config = dict(
    model='image classifier',
    targets=['family'],
    patch_size=[4, 4],
    max_steps=15100,
)
Rows from block 3 of a small image classifier, named by matrix and row number. Rows with one number belong to one neuron. Each number is 500 + 40 x the weight over its row's rms, rounded and kept within 0 to 999. All counts start at 0. Numbers have three digits each.
After each neuron's rows are labels from the 100 images, of 14976, where the neuron reaches its highest value: "strongest on" is what is common among them. Only what is clearly more common there than usual is listed. The data: photos of plants and fungi (iNaturalist).
# fc1: MLP up (model.blocks.3.mlp.fc1.weight, 1536x384), inputs 308-383
# fc2: MLP down (model.blocks.3.mlp.fc2.weight, 384x1536, transposed), outputs 308-383

fc1.228:517508480495482530544530503566460502507610500436459512462487534548515458497525486545521455541460520472496585532512481536509412520464457539424536520508488490408536533441470535466533492493461427485500457505490459413534519495415488
fc2.228:460503502548434463524508531553550514478516499417516488480444475508445551494605502516457488493542501450430444563457484520534529539516531489485480515437512419515598581482459540528483434578464497503526451509531462479573455563437474
strongest on: order Caryophyllales; family: Cactaceae

fc1.656:526495571495522551503486510450460486534530432472505477424525554471450458517515448563527446526470579465430486559508488538481480539537517507513471443587457513557468571519536522435516490464483507561457530487483480525460457531476473
fc2.656:466520493498527529498462510485559506551528448488534525524478500439489474510425475479513573506504507472449497581514500524451540468496485530579500484495502473462460474578496557528464517457543540535479516505511474530463504438482497
strongest on: order Caryophyllales; family: Cactaceae

fc1.115:505480531478458524479512438523486482474496487454470494559519509443505477565519442533513472499500432525562501475453544433479559504484443506531536537532543480497575447514415409497541589513481495496495551494434514449526514493453511
fc2.115:437464566529574561503487574477435437465455500495540527446485549545404513504515520519463523507510481489492578527544573561479514516448505483515522505518508486513577497512470449505444534500526519509513482493458564529509531428494446
strongest on: order Asterales; family: Asteraceae

fc1.59:490535504525454477497507473508518502469455566522455536424482438471499517448525541537519467410478534480570530491507530445546507529491423516571450465478533500445475536588533501550503486500463480513461432467498418547509486503563464
fc2.59:489521591452436471417436463494551485518547501486559496474518525489499463512539521496493437545431574545510530483496507507580542492564513476578567551495510512482466502528481476461501489486494432442440448441505500447509497538512488
strongest on: order Caryophyllales; family: Cactaceae

fc1.101:488553536504506536532511489516523494548527482519535489447437490491442441496465531545481504476528447488455453495470521519440526518482452546453515518495496422525419486480494516532526479511442496565521572490470610482449473488522550
fc2.101:585458487522533431473528479574557490521466452515507472533488529528508506455491520411485508554556481504577411455520488518510473503532467558491548421509514495457568496598528535472506524459515488496445499503504463411491483550468550
strongest on: order Caryophyllales

fc1.277:505507504460509531511571504459470374459465525488540510498584549482568576486598518501515530503504518495446477445510473536508446485537513470470513530525512461525507530510510553522492572466525461566448581582513514508502508511487479
fc2.277:436467542494525481545545483439459483567561491468551517514475442415511471517519479549464429521453492525535484511517527502488569502470496458542550558484480472453443519476524546548569500450475556508502486464473495526520519455435517
strongest on: order Caryophyllales; family: Cactaceae; text has "cactus"

fc1.268:519477483588504546441504523427503414531587556540485419549547509474528546444523540538486525515518526516456488476479553497512488453511477430526565446526452467516530459467471464496544509485448484413518431489494511475569594524522486
fc2.268:567531601563499488484473506516520441540536578560521541510457513488528528506532562516523536531504527507539513497578497463471477544520512520528496434433460547453545516509475511502533510549521523550446545515459469488510505528472480
strongest on: order Caryophyllales; family: Cactaceae; text has "cactus"

fc1.332:434535445495526467406510518540537496479525523497525534473499494532439457480551412541459522509506538567580512484502540445499481569485478479529428562526478442540523573465479510512506487483495479474543552475476475534531455479509473
fc2.332:432485473486507534561504500563512516532490529503503520496511493459444510483447496497513591619448445490508505484438552580428536542542493457500468528483495508543499466502543508521459555478444455512518476508479520554417486579541509
strongest on: class Liliopsida

fc1.586:462560526486505519532522543541503491550414445429429536446532489536530519587486524436543541540512480543513491503446501506546464509484543520513506553462423535549484517498510475575567446436522568485507534478441430480508477537500515
fc2.586:546518517462495527526471550528503516584494476481430519460511466534532517498497521496509469488536543486503486428428484449577473497494451499555512489522499524522483535455538492541476497400547572586496510545453465511552406499524532
strongest on: order Caryophyllales; family: Cactaceae

fc1.226:460540508524515536523519464515488493542514544495461538458501468497518509507582580542541475609454488457494511526465456513531511533598440522534415522484489464513531438467528511529563454540499499529549561475389483534510516509612542
fc2.226:486465533553457439481495509481478460533509457480519491476503463470501497509520546492534516500522481481517541442473526558569491469517502490529524501462487603536513457475488534546487462464538532488395477505518501424561415529472464
strongest on: order Caryophyllales; family: Cactaceae; text has "cactus"

fc1.655:457467453438511455536463518529493563526507450560461523461535463458488534487530581418474393606511508440425505453477509499542500477397471427580444488478534486579473546481483466528478528486444457584494444515549500574475498570511528
fc2.655:494476507472469559528535511514485489495527485534527448427481491551566542477494503496504532427483537471486483474489504442462498417463441469514499494466520549536470503480574498542507481497468487471455513557563596525498537447483592
strongest on: order Caryophyllales

fc1.243:567548508503538550422581481424524462454526481462443496489473490477470413546495507521527464507509496487587443524506537444447504521483468516566437570495499570528475515496472533520469580457532495516469483509508479486459471474435501
fc2.243:459441546510533501524488444514462445515562530506447538486502531488468484501545526546526613563510479436419473501440512548567485407552496501437557501414485534492562551524528473530432539501477461435479440500468522530536579485478457
strongest on: order Asterales; family: Asteraceae

fc1.255:490476534475447565474504537519485460484485497423445479445481548490513506544495453511477480552486518509457551440446504492521562517464555518519514481465560534513490486511430508526504526462493500468572521463441397506464503481475522
fc2.255:453514466547497566550454541525486459522546526425525563471525532506558443493493335486509530510519457478480491517509513487499475480551507462492486449538506513557577507487515495551528555424488432594497413511483475504454441514508550
strongest on: order Caryophyllales; family: Cactaceae

fc1.184:498499496528553505545491432457458496530470437437485574556491478495467455438519483490516473559474426474500474526519548455485589513580471527517578490447494449520512538489535515540536446485466547516525443480518501432522507414521477
fc2.184:435537508563592508532485519490529491515452522461518521485450544497507500411545483428497492541484539494498500568542507442536530502471530491415527449465526485560517560459541510528506518507416533488490527533456420541548466514458541
strongest on: order Asterales; family: Asteraceae

fc1.733:518511513536492477529481488436455481392488539446495436618499519516436486552560568470546478439578518460520470568500493424529506455506549489511516530492466519478548479532547509600479434491561417570593574558496418485486513459457556
fc2.733:569524479511427472586518505465563506449579520519519503528486504534511511430502522498475464405496506476445573508568553512522506459486560485496475402513560519503464576485515442478523476556534483534508536516450498530518471520528523
strongest on: order Asterales; family: Asteraceae

fc1.114:488420542471499474451517506441505587506531491524472500474472460502524455515547500491513436472536506547563460514505495544558581495529524578491455530460461531516531469476536446523427554481524590478516488552510476480449483518499482
fc2.114:561456482612481534528476438524534525509466478462490563494526520540562521538476449512533488530495452444480483527494542497541502434596479505503508470448466494518470485481492536484438492456400491509441478524474515468480441454511485
strongest on: order Asterales; family: Asteraceae

fc1.731:489512503481479510526592505488491514573445526505492496526499495530526500541499533544575428514515511462525529539543476525393492461581489476507612517463508498533554426482508531568469496492430466520490566503495418475408531476505530
fc2.731:502510561560495536563503529464545504465505495459538538537532471436516557553548512512494494410488392505502584536510513483497519496523553453512527564450525458534498515516508523482483485515506432520539527449461446509521486497458520
strongest on: class Liliopsida

fc1.502:540550472448440462496516465562502513508524464450515496520480497441516485515524494506490457517456584547505537501484535452475507469437444471492485480482481490548464477477471486528522570436467463494477555543491506531528574520454510
fc2.502:570493521450517475462513563526505526555537458445473541481498495486570510542516513479500447481463498493497469506441461494516479508475553443512541442469550553551460531459485464481477499534432559458487498495538487545483500493427500
strongest on: order Caryophyllales

fc1.629:462481445504453510479491506439510515527457522444547479463560445492412510476531495522521467417486530518464500531471609538495455456494493536514525463561514489512464557519456492494483524460457537550536556476527468501460478487484420
fc2.629:480483465520528515521526514485504472461456437503507480550511526488483509448437464512518488425507564519490519558520477539474538435478484455513473504473453453501539468548597452472502443527496465575486556466534547509506497456506554
strongest on: order Caryophyllales; family: Cactaceae

fc1.155:484449519519547570484439477500491523478481484454571489509456518426433503378480473512431401482486583529464491489489543454481492433541507477488455532524543522580469512514513450541489531550568528476458571425463491498464458461467462
fc2.155:521521433563515539450569461509471539563494444535476480515541428463486420523512577579471531519479529526585501520530560523517520491523542477502522490522450463573527482428446521544499608554500587515507512452516505540548462484517495
strongest on: order Asterales; family: Asteraceae

fc1.544:439432442448480573483554498509482531530488459513497492421545509441453485474512569539516554488546480467512470481493505459510475527494468379488483544585530538482497487472473496478519502451532493459450506466493522439415559509548542
fc2.544:500485475480526501479470551505525538500499552507542541439442517551508482528553490589457514492523574483524448472476522551567433556502487498603500533458516460548500520535509520457514575504522437490505536484486466467482477490494498
strongest on: class Liliopsida

fc1.767:515456492519495483424472492541437567509443574455406522577578536504472530563540533461482496544541529482505424489502618518532445472509512523512486488538412537507467540524472559506539554463426503474455506426453570466423545461503528
fc2.767:489484499435497542538483463551472561515458496509470534518551445491540517485543528488562513510467507408474519522462502500513567622532525570544541570541462423490498424501541574441536500484494461476576509477551481504453482507452488
strongest on: order Caryophyllales; family: Cactaceae

fc1.576:562479488479511545496469460459493428562473531573459456513519460485513523459477497534549463505486463480471518481503600522482488466534470518468529498564447515536485454481446489546536565525534528467478500450489490453471465473539565
fc2.576:519531518466485518527461532458477421508550587588543528471467499502493511466460529456524559516481437450470486472456453500535503554474483511499578477453532501486528535493480510529498554534580429521476487511516443433414517505466534
strongest on: order Caryophyllales; family: Cactaceae

fc1.29:534503507491516569458543429520416474412499459516459479501480492505474505551412451470440500449543413599527490563455518471442502494503501539502547549537519520566503535546409427506474531578503464502470528478513419483439479496454445
fc2.29:505546536527536466554466489442511415497510530506473434449486584545469515514511479466510489476501495470589532558522548516455492456533481457424461545514503513457567596528423516464472500472578469458487501514474493533572468486475483
strongest on: order Asterales; family: Asteraceae

fc1.554:454545471497484638466506505424456511461477478570502458526500550555520457556497513470462482480515473564536448540438582386505485541494474504491532487498465501529481582464434484466525520440489500524475502483531580511510416481531490
fc2.554:476472497416499487553418505387434528493460518539489508477493542560513462518434526520449499470522572516546475511497486522441531509567447452528509512482422484384549528537528576500552490464474461446571524468498542506477576453572463
strongest on: order Caryophyllales; family: Cactaceae

fc1.104:448498470505546495445578464546493452489472465476530495480430531508509479416545472488597514493572539484532493383514502356451484535527530503522477544564509573451457483469574448467541488496531484517511514494511453522504484538448540
fc2.104:526491510502497451447515514516556467513524543568557528486514490446472555512461517474491471545542492505526454479472557491481535542475535489460554435605526489530517521539456524480424425563558554461566475477497552511523547527534522
strongest on: order Caryophyllales; family: Cactaceae

fc1.232:538464516449481574426506552512485513485514547421444445443486562501505563460434502443493375485530494499500460420469508454522461496562501479574454545541459502497442566534544602511498569517530505499550471438473486515497561534492441
fc2.232:517441575472503545510419482394471490483502533425441499535509530443533457503520454428522533426540532426498470451485444444536515502489460523543519552435464496538511537517463537538522493495444463526489512494476499503456482595423447
strongest on: order Caryophyllales; family: Cactaceae; text has "cactus"

fc1.594:460489508425531529480524433451516471455473488415446539487543470454493474538527499465413456558527448543542476504517508489465476472483466520508512529456573514485526522461504461524547540406489468499502532462473483488553471463423433
fc2.594:429440578467578557605529555422521425487490510528446517390565526522506509481525490466481557579521417458458504535457564503542521530500543447532510513476484514503515510499490491518479484521456465483528518473489520529493540434422452
strongest on: order Asterales; family: Asteraceae

fc1.296:424494466486457483464549531488530490528433473477495488536446392528568469479593549524435492418514387518450573503539533495514477463437491455579492497512457519531486577477508479549500617486443447544559476537482519513482523531486515
fc2.296:515517503523530503539502517538521476514502492562500545481468400464499476527505478520462521489504474501522514560561545574541513459515481415565538501461499435499494537528574418541499475494493465563514400505453548507530502506489494
strongest on: order Caryophyllales

fc1.164:478466471582565487465465499502494525449481502553477423545518479487509534487551432466553536552541494508526427468537580484471451493492464418472489507558480419516489514545438463473425425455448496535450509470445523553517492558502466
fc2.164:498458465468472550482583490493536527444540522493523522503528492478462540499502445511542546500490552515462536553544533508520510549477522475439499569488405521441502512450585406551393469476481508556558566512471510554511447479529500
strongest on: class Liliopsida

fc1.548:453480515486457476563508485504464469443470576533532485441474534456398517423469488482535519514540521466485476526501538514497452495447484567473548526513509536530418488555492453528482538528488474521535526518548557510552439510422535
fc2.548:471416496464511526501509486464455414474559491560476596512489538453438530523463471538626495476486432552487473533504502499542574548481494565427494518482478518535470473474531474502474464497488509514505467527462514518552459480538520
strongest on: order Caryophyllales; family: Cactaceae

fc1.322:500489487451517595461510548406460485553422449462513478460496476506490500506483528529456457546512470478511487505516494438553499497500497517543557429511458512533488476463490526424559477510486466531548505531509461475477504490527428
fc2.322:534556472489530519539507584477512566542525484463438574486435432550500524492502465507556515556484531431553411518514551511534525521523514481491540638489452496573506479449483464454536522524495489492521550510421472561461462427499509
strongest on: order Caryophyllales; family: Cactaceae

fc1.659:491596477499497509497484539513510537462573551456481527499495490512482472459480516548552540460515495509505488504443436542463456491464430456526566475520513433496528450474515449484499519517501524450491492535534523493535546520582459
fc2.659:492531505520546476497437444490525486501498511481549499515507454530538500475477525544499522509485473470569471475454503490536463467462568446531514449518540523554525498506490491477460530519392479473470493570491505516507489397456490
strongest on: order Caryophyllales; family: Cactaceae

fc1.234:508509513532509508505491472489432463454523441495496496534572513468502559460522540520499447532542479511415504509487466493554486566486468488495471475456516456506618520466498511474451433485560475565434483578559437475443585527574432
fc2.234:458472581549501473519494520548478589580519431642535502501516481465531537506452518480453453490487488504471492513498485545620504510516524535558474524502477521470520473470476498499482507411530444528476468519444511462483508494556494
strongest on: order Caryophyllales; family: Cactaceae; text has "cactus"

fc1.237:536504438503433539482610574511525463513522546428464495344544525455403510443451451517567554487564485519490475562476489470460534569505496507505470492511486465512525530483488515463489533471453468523533481511450465521498464533483431
fc2.237:498501520510452507547505544450510487460506512446491487465470525447448474515546519481476538412530564429445533568479510477508505506481507522418465531437458406501549546522485468523538489534525466494515547491513430472407479509488525
strongest on: order Caryophyllales

fc1.158:482540503476526463525528464457510493510488486464532553506518501522465507471485555491529475568474463619537467527473495469539540472439455444496533551444508433461542547535461468483476505583492530569527464456478534505567504479522506
fc2.158:471516535507504417571464517429457494512460522435545490466530423533462537449477526468528545481422551476528424480533455522529472457526466491435471581486520508584547507502540484512535575497491497465500550504492472460558482511557498
strongest on: order Caryophyllales; family: Cactaceae

fc1.636:439480500491503531471502501483530507530489531466420500498508538461452559485480529474520432514538513554462474474441530538508416463458500515482534456596441479556474579474453549511529529420520483462458519466499480488551503439574468
fc2.636:512496455469509534514533438493503466439545510556424494475471534519458485478459403580551536557494485517454444419595436478543501511553491542510490441485561506568521477555483478517603594483487461511554489552579500484446467550519513
strongest on: order Caryophyllales; family: Cactaceae; text has "cactus"

fc1.157:499558494505575521520529534460450508448482521460417543481449503514489558492431404531539397560552483579519466508456502511482484464494502483460512533515540518471440581532472431529537458444490469460450522491519514486523489490418495
fc2.157:463548469474601490504461544455519521530537527537466452405513543489518444503485517512544569534564532489486489482512499514573484490458458493534498506528423537550503525515459514427585540576463461581482540489510439553464494477438490
strongest on: order Asterales; family: Asteraceae

fc1.447:543560517528439547558516415529471436449560446499574505439548418485509543459463483460505556506553571513419545563511557485463507490460507500509505593477475514501472485445470521573571501461508477552430555453475519492533447524424500
fc2.447:460556526539524454503443528423521532524474493532524451487524454497475530419447511513538560540502482468512501519485484522444453421511471476473528515438490464475560569533525444524468543569485523514541497511474468465491527440476470
strongest on: order Asterales; family: Asteraceae