config = dict(
    translate=0.12,
    num_classes=120,
    hidden_act='gelu',
    head_dim=32,
    patch_size=[4, 4],
    conv_stem=False,
    init='kaiming_normal',
    residual_init='scaled_by_depth',
    optimizer='soap',
    beta2=0.99,
    max_grad_norm=1.0,
    epochs=32.1,
    warmup_steps=750,
)
Rows from block 5 of a small image classifier, named by matrix and row number. Rows with one number belong to one neuron. Each number is 128 + 24 x the weight over its row's rms, rounded and kept within 0 to 255. All counts start at 0.
Before each neuron's rows are labels from the 100 images, of 14976, where the neuron reaches its highest value: "top examples" is what is common among them. Only what is clearly more common there than usual is listed. The data: photos of plants and fungi (iNaturalist). In brackets: how many of the 100, against the usual share in percent.
# fc1: MLP up (model.blocks.5.mlp.fc1.weight, 1536x384), inputs 128-255
# fc2: MLP down (model.blocks.5.mlp.fc2.weight, 384x1536, transposed), outputs 128-255

top examples: order Asterales (29 vs 11); family: Asteraceae (29 vs 10.7)
fc1.580 [154 136  74 102  80 161  98 163 133 133  88  87 136  99 160 193 115 124 143 114 178 165 130 106 134 159 134  96 150 147 117 141 178 116 148 121 160 104 118 153 178 122 130 105 140 115 122 116 173  92 113  76 113 123 109 143 122  91 141 150 132 124 108 117 123 118 147 128 152 135 140 115 112 130 108 109 118  98 102  95 111 111 131 140 151 124 122 169 169  76  94 111  94 152 152 116 151 132 148  99 154 124 119 128 167 133 144  81 150 134 116 105 133 110 128 142 108 137 113 133 152 110 184 135 129 147 148 163]
fc2.580 [162 141 104 105 100 156 116 147  98  87 117 114 153 127 136 127 102 135  93 111 142 151 104 135 101 107 129  76 118 110 122 135 153 117 140 132 119 104 113 124 114  79 132 139 123 142 100 130 124  69  90 104 158  85 105 135  94 117 104  78 154 102 153 164 128 105 176 145 157 172 127  87 147 147  99 105 164 186 149 129 152 166 141 114 132 121 123 130 120 130  86 117 139 174 133 166 160  98 151 141 164 121 141 152  98 167 131 112 123 113 129 160 140 112 116 125 112  90 137 142 141  87 126 116 134 133 144 143]

top examples: order Asterales (32 vs 11); family: Asteraceae (32 vs 10.7)
fc1.8 [100 169 128  89 137 127 117 122 142 126 114 115  97 163 150 122 142 111 145 147 119  94 133 132 124 112 105 127 114 117 135 134 160 128 131 111 157 146 154 118 163 102 154 123 121 150 115 167 125 124 123 178 136 150 140 129 162 132 110 135 140 115 142 142 105 125 104 149 102  94 148 169 135 157 156 142 119 132 100 135 106 155 170 125 160 105 160 115 118 114 125  96 147 149 172 138 110 153 137 110 146 159 148  69 164 126 122 137 149 100 138 143 127 115 121 132 119 135 126 108 137 105 157 147  96 121 122 119]
fc2.8 [178 135  91 105 155 108 152 129 144 138 127 185 121 125 120 143 150 140 142 198 141  96 127 130 140 141 135 116 140 100 143 138 113 129 146 155 137 124 108 110 131  80 128  93 125 157 149 124 118 129 108 102  80 129 145 126 167 124 144 120 124 151 155 124 138 123 127 117 136 131 156 129 180 170 136 111 121 141 176  94 128 124 120 126 117 157 135 127 100 155 105 134 127 112 149 146 137 133  95 182 146  60 124 117 147 120 143 163 124 169 131 138 133 131  98  87 135 144 144 172 144 132 189 179  84 136 101 151]

top examples: class Liliopsida (26 vs 9.5)
fc1.168 [ 88 107 140  90 153 153 191 105 144 104 149 155 139 127 141 159 141 141 111  90 117 112 130 127 125 162 154 128 103 121 138  79 113 125 108 127 160 151 115 106  85 149  85 184 122 123 163 148 183 105 147 135 125 110 123 137 128 137 126 144 111  96 117 166 128 139  99 183 123  93 144 128  88 136 158  82 122 137 147  78 134 179 159 149  83 113 131 132 159 157 138 101  96 138 114 108 103 146 146 103 114 175 128 127 109 126 111  98 122 114 133  95 127 129 141 126 114  90 104 135 121 126 115 107 138 158 176 130]
fc2.168 [159 152 152 179 141  93 112  77  70 112 133 140 134 115 121 150 138 138 146 178 135  97 123 119 134 124 117 149  90 106 160 143 124  89  93 162  97 144 133 135 124 195 128  93 128 141 119 102 115 133  90 121 131 100 149 121 120 105 162 135 111 185 123 134 113 146 132 107 100 109 142 132 148 158  97 107 119 108 168 122 124 162  77 120 142 159 166 163  92 125 131 125 108 102 120 137 135 138 106 145  99 136 122 148 106 124 151 114 129  95 152 103 131 173 110 136  73 139 130 109 143  81 103 164 144 146 143 184]

top examples: order Asterales (33 vs 11); family: Asteraceae (31 vs 10.7)
fc1.161 [137 147  78 114 172 127 113 131 115 123  85 182 164  93 140  95 119 103 106  94 119 133 123 154 107 158 116  86  92 187 139  77 167 112 147 117 137 133 140 170  97 136 149 107 134 106 185 146 112 145 129 124 128 181 104 150 117 100  89 140 115 102 117 139 103 153 169 132 137 132 134 131 115 137 175 159 131 138 126 147 147  95 157 150 211 174 171 112  99 101  71 112 139 118 123  80 110 156 156 124 114  92 169 117 161 152 134 136 141 139 111 137 140 143 103 131 174 125 101 150 113 123 131 161 150 136 143 136]
fc2.161 [150 141 150  99 178 117 109 102  83 133 139 135 124  85  91 151 195 118  82 102 133 130  89 168 118 144 129 130 125 115 135 118 134 163 133 148 154 148 163 125 105 136 127 104 132 156 183 135 111 103 128 125 168 124 159 126 110 190 138 141  88 170 148 123 101 156  92 129 163 133 143  71  91 143 132 159 141 154 139 166 134 101 150 154 146 121 125 129 154 126 119 136 164 112 156 130 163 122 154 131 136 154 107 144 122 145 153 100 168 123 127 144 138 125 169 133 131 166 116 123 146 116 113 149 107 128 133 119]

top examples: order Asterales (28 vs 11); family: Asteraceae (28 vs 10.7)
fc1.423 [118 147 156 118 104 123  90 131  90 134 165  94 136 129 135 138 161 147 104  96 129 141 140 140 154 127 137 120 129 136 146 108 147 105 170 114 118 156 145 138  99 128 125 149 120 121 140 105 120 159 158  94 135 128 160 155 114 132 129 149 154  99 148 161  96 151 147 140 161 129 129 137  97 147 163 154  67 106 124 150  96 115 140 119 131 168 142 106 141 134 132  92 110 150 159 155 130 119 145 152 146 124 170 125 125 146 102  55 145 132 165 147 104 110 136 102 117 119  94 137 113 166 123 122 108 113  71  98]
fc2.423 [113 159 136  97 136  86 127 159 146 139 120 147 148 108 117 174 146 120 113 156 126 121 138 137 127 153 139 122  93 111 141 134 123 144 136 142 119 138 119 133 122 116 120 114 140 161 126 109 116 118 149 129 138 134 127 138  88  92 164 110 122  94 162  91 125 117 119 123 127 131 113 155 112 131 133 126 119 163 109 123 125 142 121  92 118 118 121 121 136 139 150 155 128 114 116 147 130 100 117 128 133 122 121 180 140 122 118 130 134 130 108 102 122 118 112 143 116 138 170 167 125 116 150 123 100 149 128 114]

top examples: order Asterales (28 vs 11); family: Asteraceae (28 vs 10.7)
fc1.414 [111 137 125 174 135 138  97 107 121 171 113 111 104 121 119 147 147 102  90 179 146 147 134 152 146 142 118 141 138 148 134 151 134  83  86 125 139 135 144 115 152 138 138 141  78 128 143  91 121 119 111 181  84 146 150 121 121 143 110 128 171 117 133 113 129 153  86 134 114 163 158 108 176 111 116 124 136  99 132 117 114 136 171  94 118 142 151 124 118 158 144 139 137 126 106 177 153 108 147 128 122 133 150 103 168 107 105 197 160 120 110 130 130 142 163 156 108 151 103 160 108 128 141  93 110 131  99 146]
fc2.414 [121 144 114 125 159 127 101 125 124 107 105 192 153 150 161 127 128 170 112 169 116 144 150  84  96 155 137 180 142  96 103 123 125 106 103 112 131 116 140 144 143 103 125 142 130 143 152 127 115 102 149 159  96 141 157 141 107 137 120 106 156 132 131 127 129 114 147 106 171 112  87 112 162 138 149 130 167 180 129 118  80 141  98 163 154 125 145 134  77 156 106 134 149 174 120 143 172 105 123 113 112 122 144 117 113  97 119 145 118 129 103 119 121 163 125 100 129 125 103 167 151  79 157 125 127 140  89 129]

top examples: order Ericales (26 vs 5.3)
fc1.406 [174 134 110 145  93 126 112 170 147 157 112 150 107 135  99 161 154 153  84 130 145 156 156 104 161 148 118 118 133 108  93  93 147 145 161  92 104 149 184 100  97  94 112 133 128 100 142 157 124  92 116 111 117 138 140 122 105  72 136 118 135 143 166 102 119 130 126 130 109 118 146 144 146 122 141 136 108 165 117 155 132 108 138 105 144 149 137  92 146 150 148  98  84 100  52 139 133 139 122 118 124 137  88  80  92 117 183 116 143 132 132 170 137 146  81 115 100 103 165 119 142 123 109 128 103 173 131  94]
fc2.406 [130  98 118 138 122  68 134 109 130 141 136 119 139 125 134 103 138 144 137 152 112 122 125 140 105 137  81 111  94 104 102 166 109 137 130 148 131 128 133 131 107 170 129 142 112 130 119 100  95 119 137 145 119  73 159 157 107 127 125  88 119 102 131 134 120 115 117 147 125 128 115 135 140 113 123 118 126  99 134  96 168 125 136 120 126 124 131 115 155 114 114 115 112 112  68 122 159 103  98 141 115 122 126 128 121 153 113 169  76 140 132  90 101 109 112 105 131  96 127 154  80 136 102 153 117 166 175 107]

top examples: order Ericales (25 vs 5.3)
fc1.71 [170 124 150 119 103 124  98 157 130 129  77 141 111 152 144 108 120 185  87 125 127 130 135  94 117 110  97 116 112 126 128 132 140 136 133 101 137 165 166 116 142 158 109 116 113 112 172 195 129 125 105 121 115 112 119 144 116  85 160 128 157 148 154  72  73 112 106 144 110  93 138 132 138 122 181 108  87 149 132 144 121 147 129 111 135 171 139 142 117 113 150 149  81  97  90 138 116 121 148 109 129 138 104  96  80 136 156 107 115 132 150 182 150 113 109 156  99 103 161  90 117 133  85 148 146 140 124 110]
fc2.71 [119  88 142 102  99  81 153 122 126 153 147 126 134 124 129 102 168 121 153 178 107 107 118 136  82 119  93 138  91 126 130 166 122 139 152 132 121 122 126 148 114 179 127 137 120 140 152 100 119 105 110 156 129  77 160 166 111 113 154 112  75  83 135 154  99 154 144 131  98 165 139 152 126 114  94 119 128 122 150 127 145 126 140  99 122 103 128 111 156 123 142 127 129  89  96 153 147 106  97 145 122 122 138  96 119 145 115 147  91 139 114 102 141 141 126 114 139 128 131 146 104 152 112 156 130 146 138  95]

top examples: class Liliopsida (30 vs 9.5)
fc1.754 [ 88 130 138 110 147 124  95 155 138 117 134 137 154 110 115  89 131 125 125 106 111 150 153 126 115 116 163 153 161 126 127 139 135 116 121 100 180 143 139 150 127 124 129 123 141 134 163 118 123 162 132 133 178 121 145 170 139 147 169 111 169  97 130 109 115 119  91 146 115 133 108  68 132 124 116 161  94 104 147 100 144 126 140  76 125  82 109 113 154  99  73 131 144  74 113 109 138 109 104 162 143 154 159  84 133 145 120 118 178 100 156 108 129 159 124  83 129 111 136  71 140 134 136 154 141 108 131 141]
fc2.754 [109 135 140 146 177  99 146 176  95 119 130 131  97 140 134 123 149 126 139 141 139 105 160 138 105 144 157 148  92  77 126 105 137 121 135 119 138 114 137 119  77 123 155  94 102 102 115  96 140 115 129 144 141 146 142 128 146 148 179 107 112  99  84 100 124  88 104 120 176 162 165 128 140 132 134 149 117 130 102 104  82 152  81 169 122 127 129 115 114 146 132 152 112 114 169 131 116 143 122  81 112 111 130 141 119 115 158 133 184 108 135 153 134 105  79 143 113 134  99 155 111 111  80 121 128 229 148 145]

top examples: class Liliopsida (26 vs 9.5)
fc1.496 [ 83 116 139  83 120 129 117 145 147 143 118 149 117 113 164 147  93 146 188 122 139 111 107 145 169 110 133 106 121  99  87 118 120 153  96 101 173 151 119 147 164 129 135 121 162  83 115 135 155 119 177 128 110 111 115 150 112 140  95  94  90 152 112 120 125  90  93 156 143 123 131  93 124 134 160 108 161 150 153 130 149 157  94 143  82 134 108 144 118  87 112 156 105  98 137  93 144 114 139 163 125 121 143  94 117 112 102 148 185 119 135 136 116 172 127  90 135  84 141 185 121 127 125  80 145 113 120 185]
fc2.496 [130 145 153 129 154 100 152 121 116  95 102 134 113 139 174 147 135 139 101 138 105 124 140 158 110 145 149  90 136 124 147 178 142 104 112 169  93 140 127 104 128 115 137 139  98 114 120 122 132 126 116 133 104 127 147  90 109 157 141 102 129 101 148 150 101 144 148 114 138 126 139 153 131 125 129 130 115 124 147  96 116 156 111 123 103 118 106  92 146 147 142 124 124 126  83 134 118 125 118 149 118 127 129 185 117 127 139 139 103 118 121  68 130 134 137 116 125 130  92 138 103 122 111 166 123 157 137 169]

top examples: class Liliopsida (25 vs 9.5)
fc1.551 [ 60  63 150 106 134 120 174 123 119 109 149  98 132 146 138 132 144 140 167 110 125 116 133 116 126 133 156 109  87 123 133 117 119 121  91 120 112 185 140 128 143 138 134 171 125 129 136 154 155 140 165 153 133 127 152 120 100 141 123 123 133 131 123 160 138 127 138 165 130 116 115 112 113 127 139 168  89 142 124  84 101 118 170 124 116 136 162 133 138 164 128 131 156  95 185 129 134 122  82  90 152 121 130 102 149  90 130 128 107 122 140  98  80 118  96 124 131 107 167 172 118 151 124 114 131 112 148 100]
fc2.551 [146 155 165 134 103  79 100 121 131 111 133 139 129 111 113  89 189 115 126 148 125  91 121 111 169 152 181  84 130 116 145 176 143 113  88 123 127 118 141 128 183 159 135 109 117 125 163 115  87 131 108 135 138 121 119 105 142 134 101 132 161 161 117 149 121 127 130 142 121 131 123 126 135 153 117 140  87 105 146 137 124 166 130 142 131 115 168 133 105 120  91 115 135 122 118 145 129 139 107 136 128 173 136 129 137 119 132 140 128  82 140 103 121 176 107 129 110 130 176 112 119  92 112 169 137 159 157 170]

top examples: order Asterales (33 vs 11); family: Asteraceae (31 vs 10.7)
fc1.348 [156 116 123 130 144 114 134 122 147 160 126  98 138 112 123 106 128 140 136 129 107 120  85 122 120 186  76 118 105 165 124 117 112  86 133  96 104 154 129 168 125 123 180 132 130 133 139  96 116 122 117 109 119 107 118 134 126 112 138 109 155 132 102 152 106 149 115  84 109 147 127 133 151  74 134 183 117 162 100 114 118 136 115 147 159 150 114 115 118 105  92 167 120 144 102 114 148 126  69 120 104 124 141 136  75 156 128 125 179 127 147 165 147  98 104 118  96 116 158 115 156 156 131 174 161 125 120 148]
fc2.348 [153 127 135 169 121  94 158 155 123 132 112 125 174 124 102 137 126 139 142 102 121 108 111 156 127 150 119  89 143 142 153 139 125 155 114 131 137 132 123 179 129 106 123 121 127 118 136 133 112  92 125  91 140 136 163 123 108 118  99  70 115 187 148 150 112 120 115 134 104 112 156 104 126 132 161 105 123 148 121 140 155 119 140 123 134 146 115 122 146 123 129  37 125 123  91 117 113 120 100 119 157 160 121 105 130 161 111  97 123 153 115 130 135 121 154  92 156 107 113 126 145  84 119 118 118 131  98 103]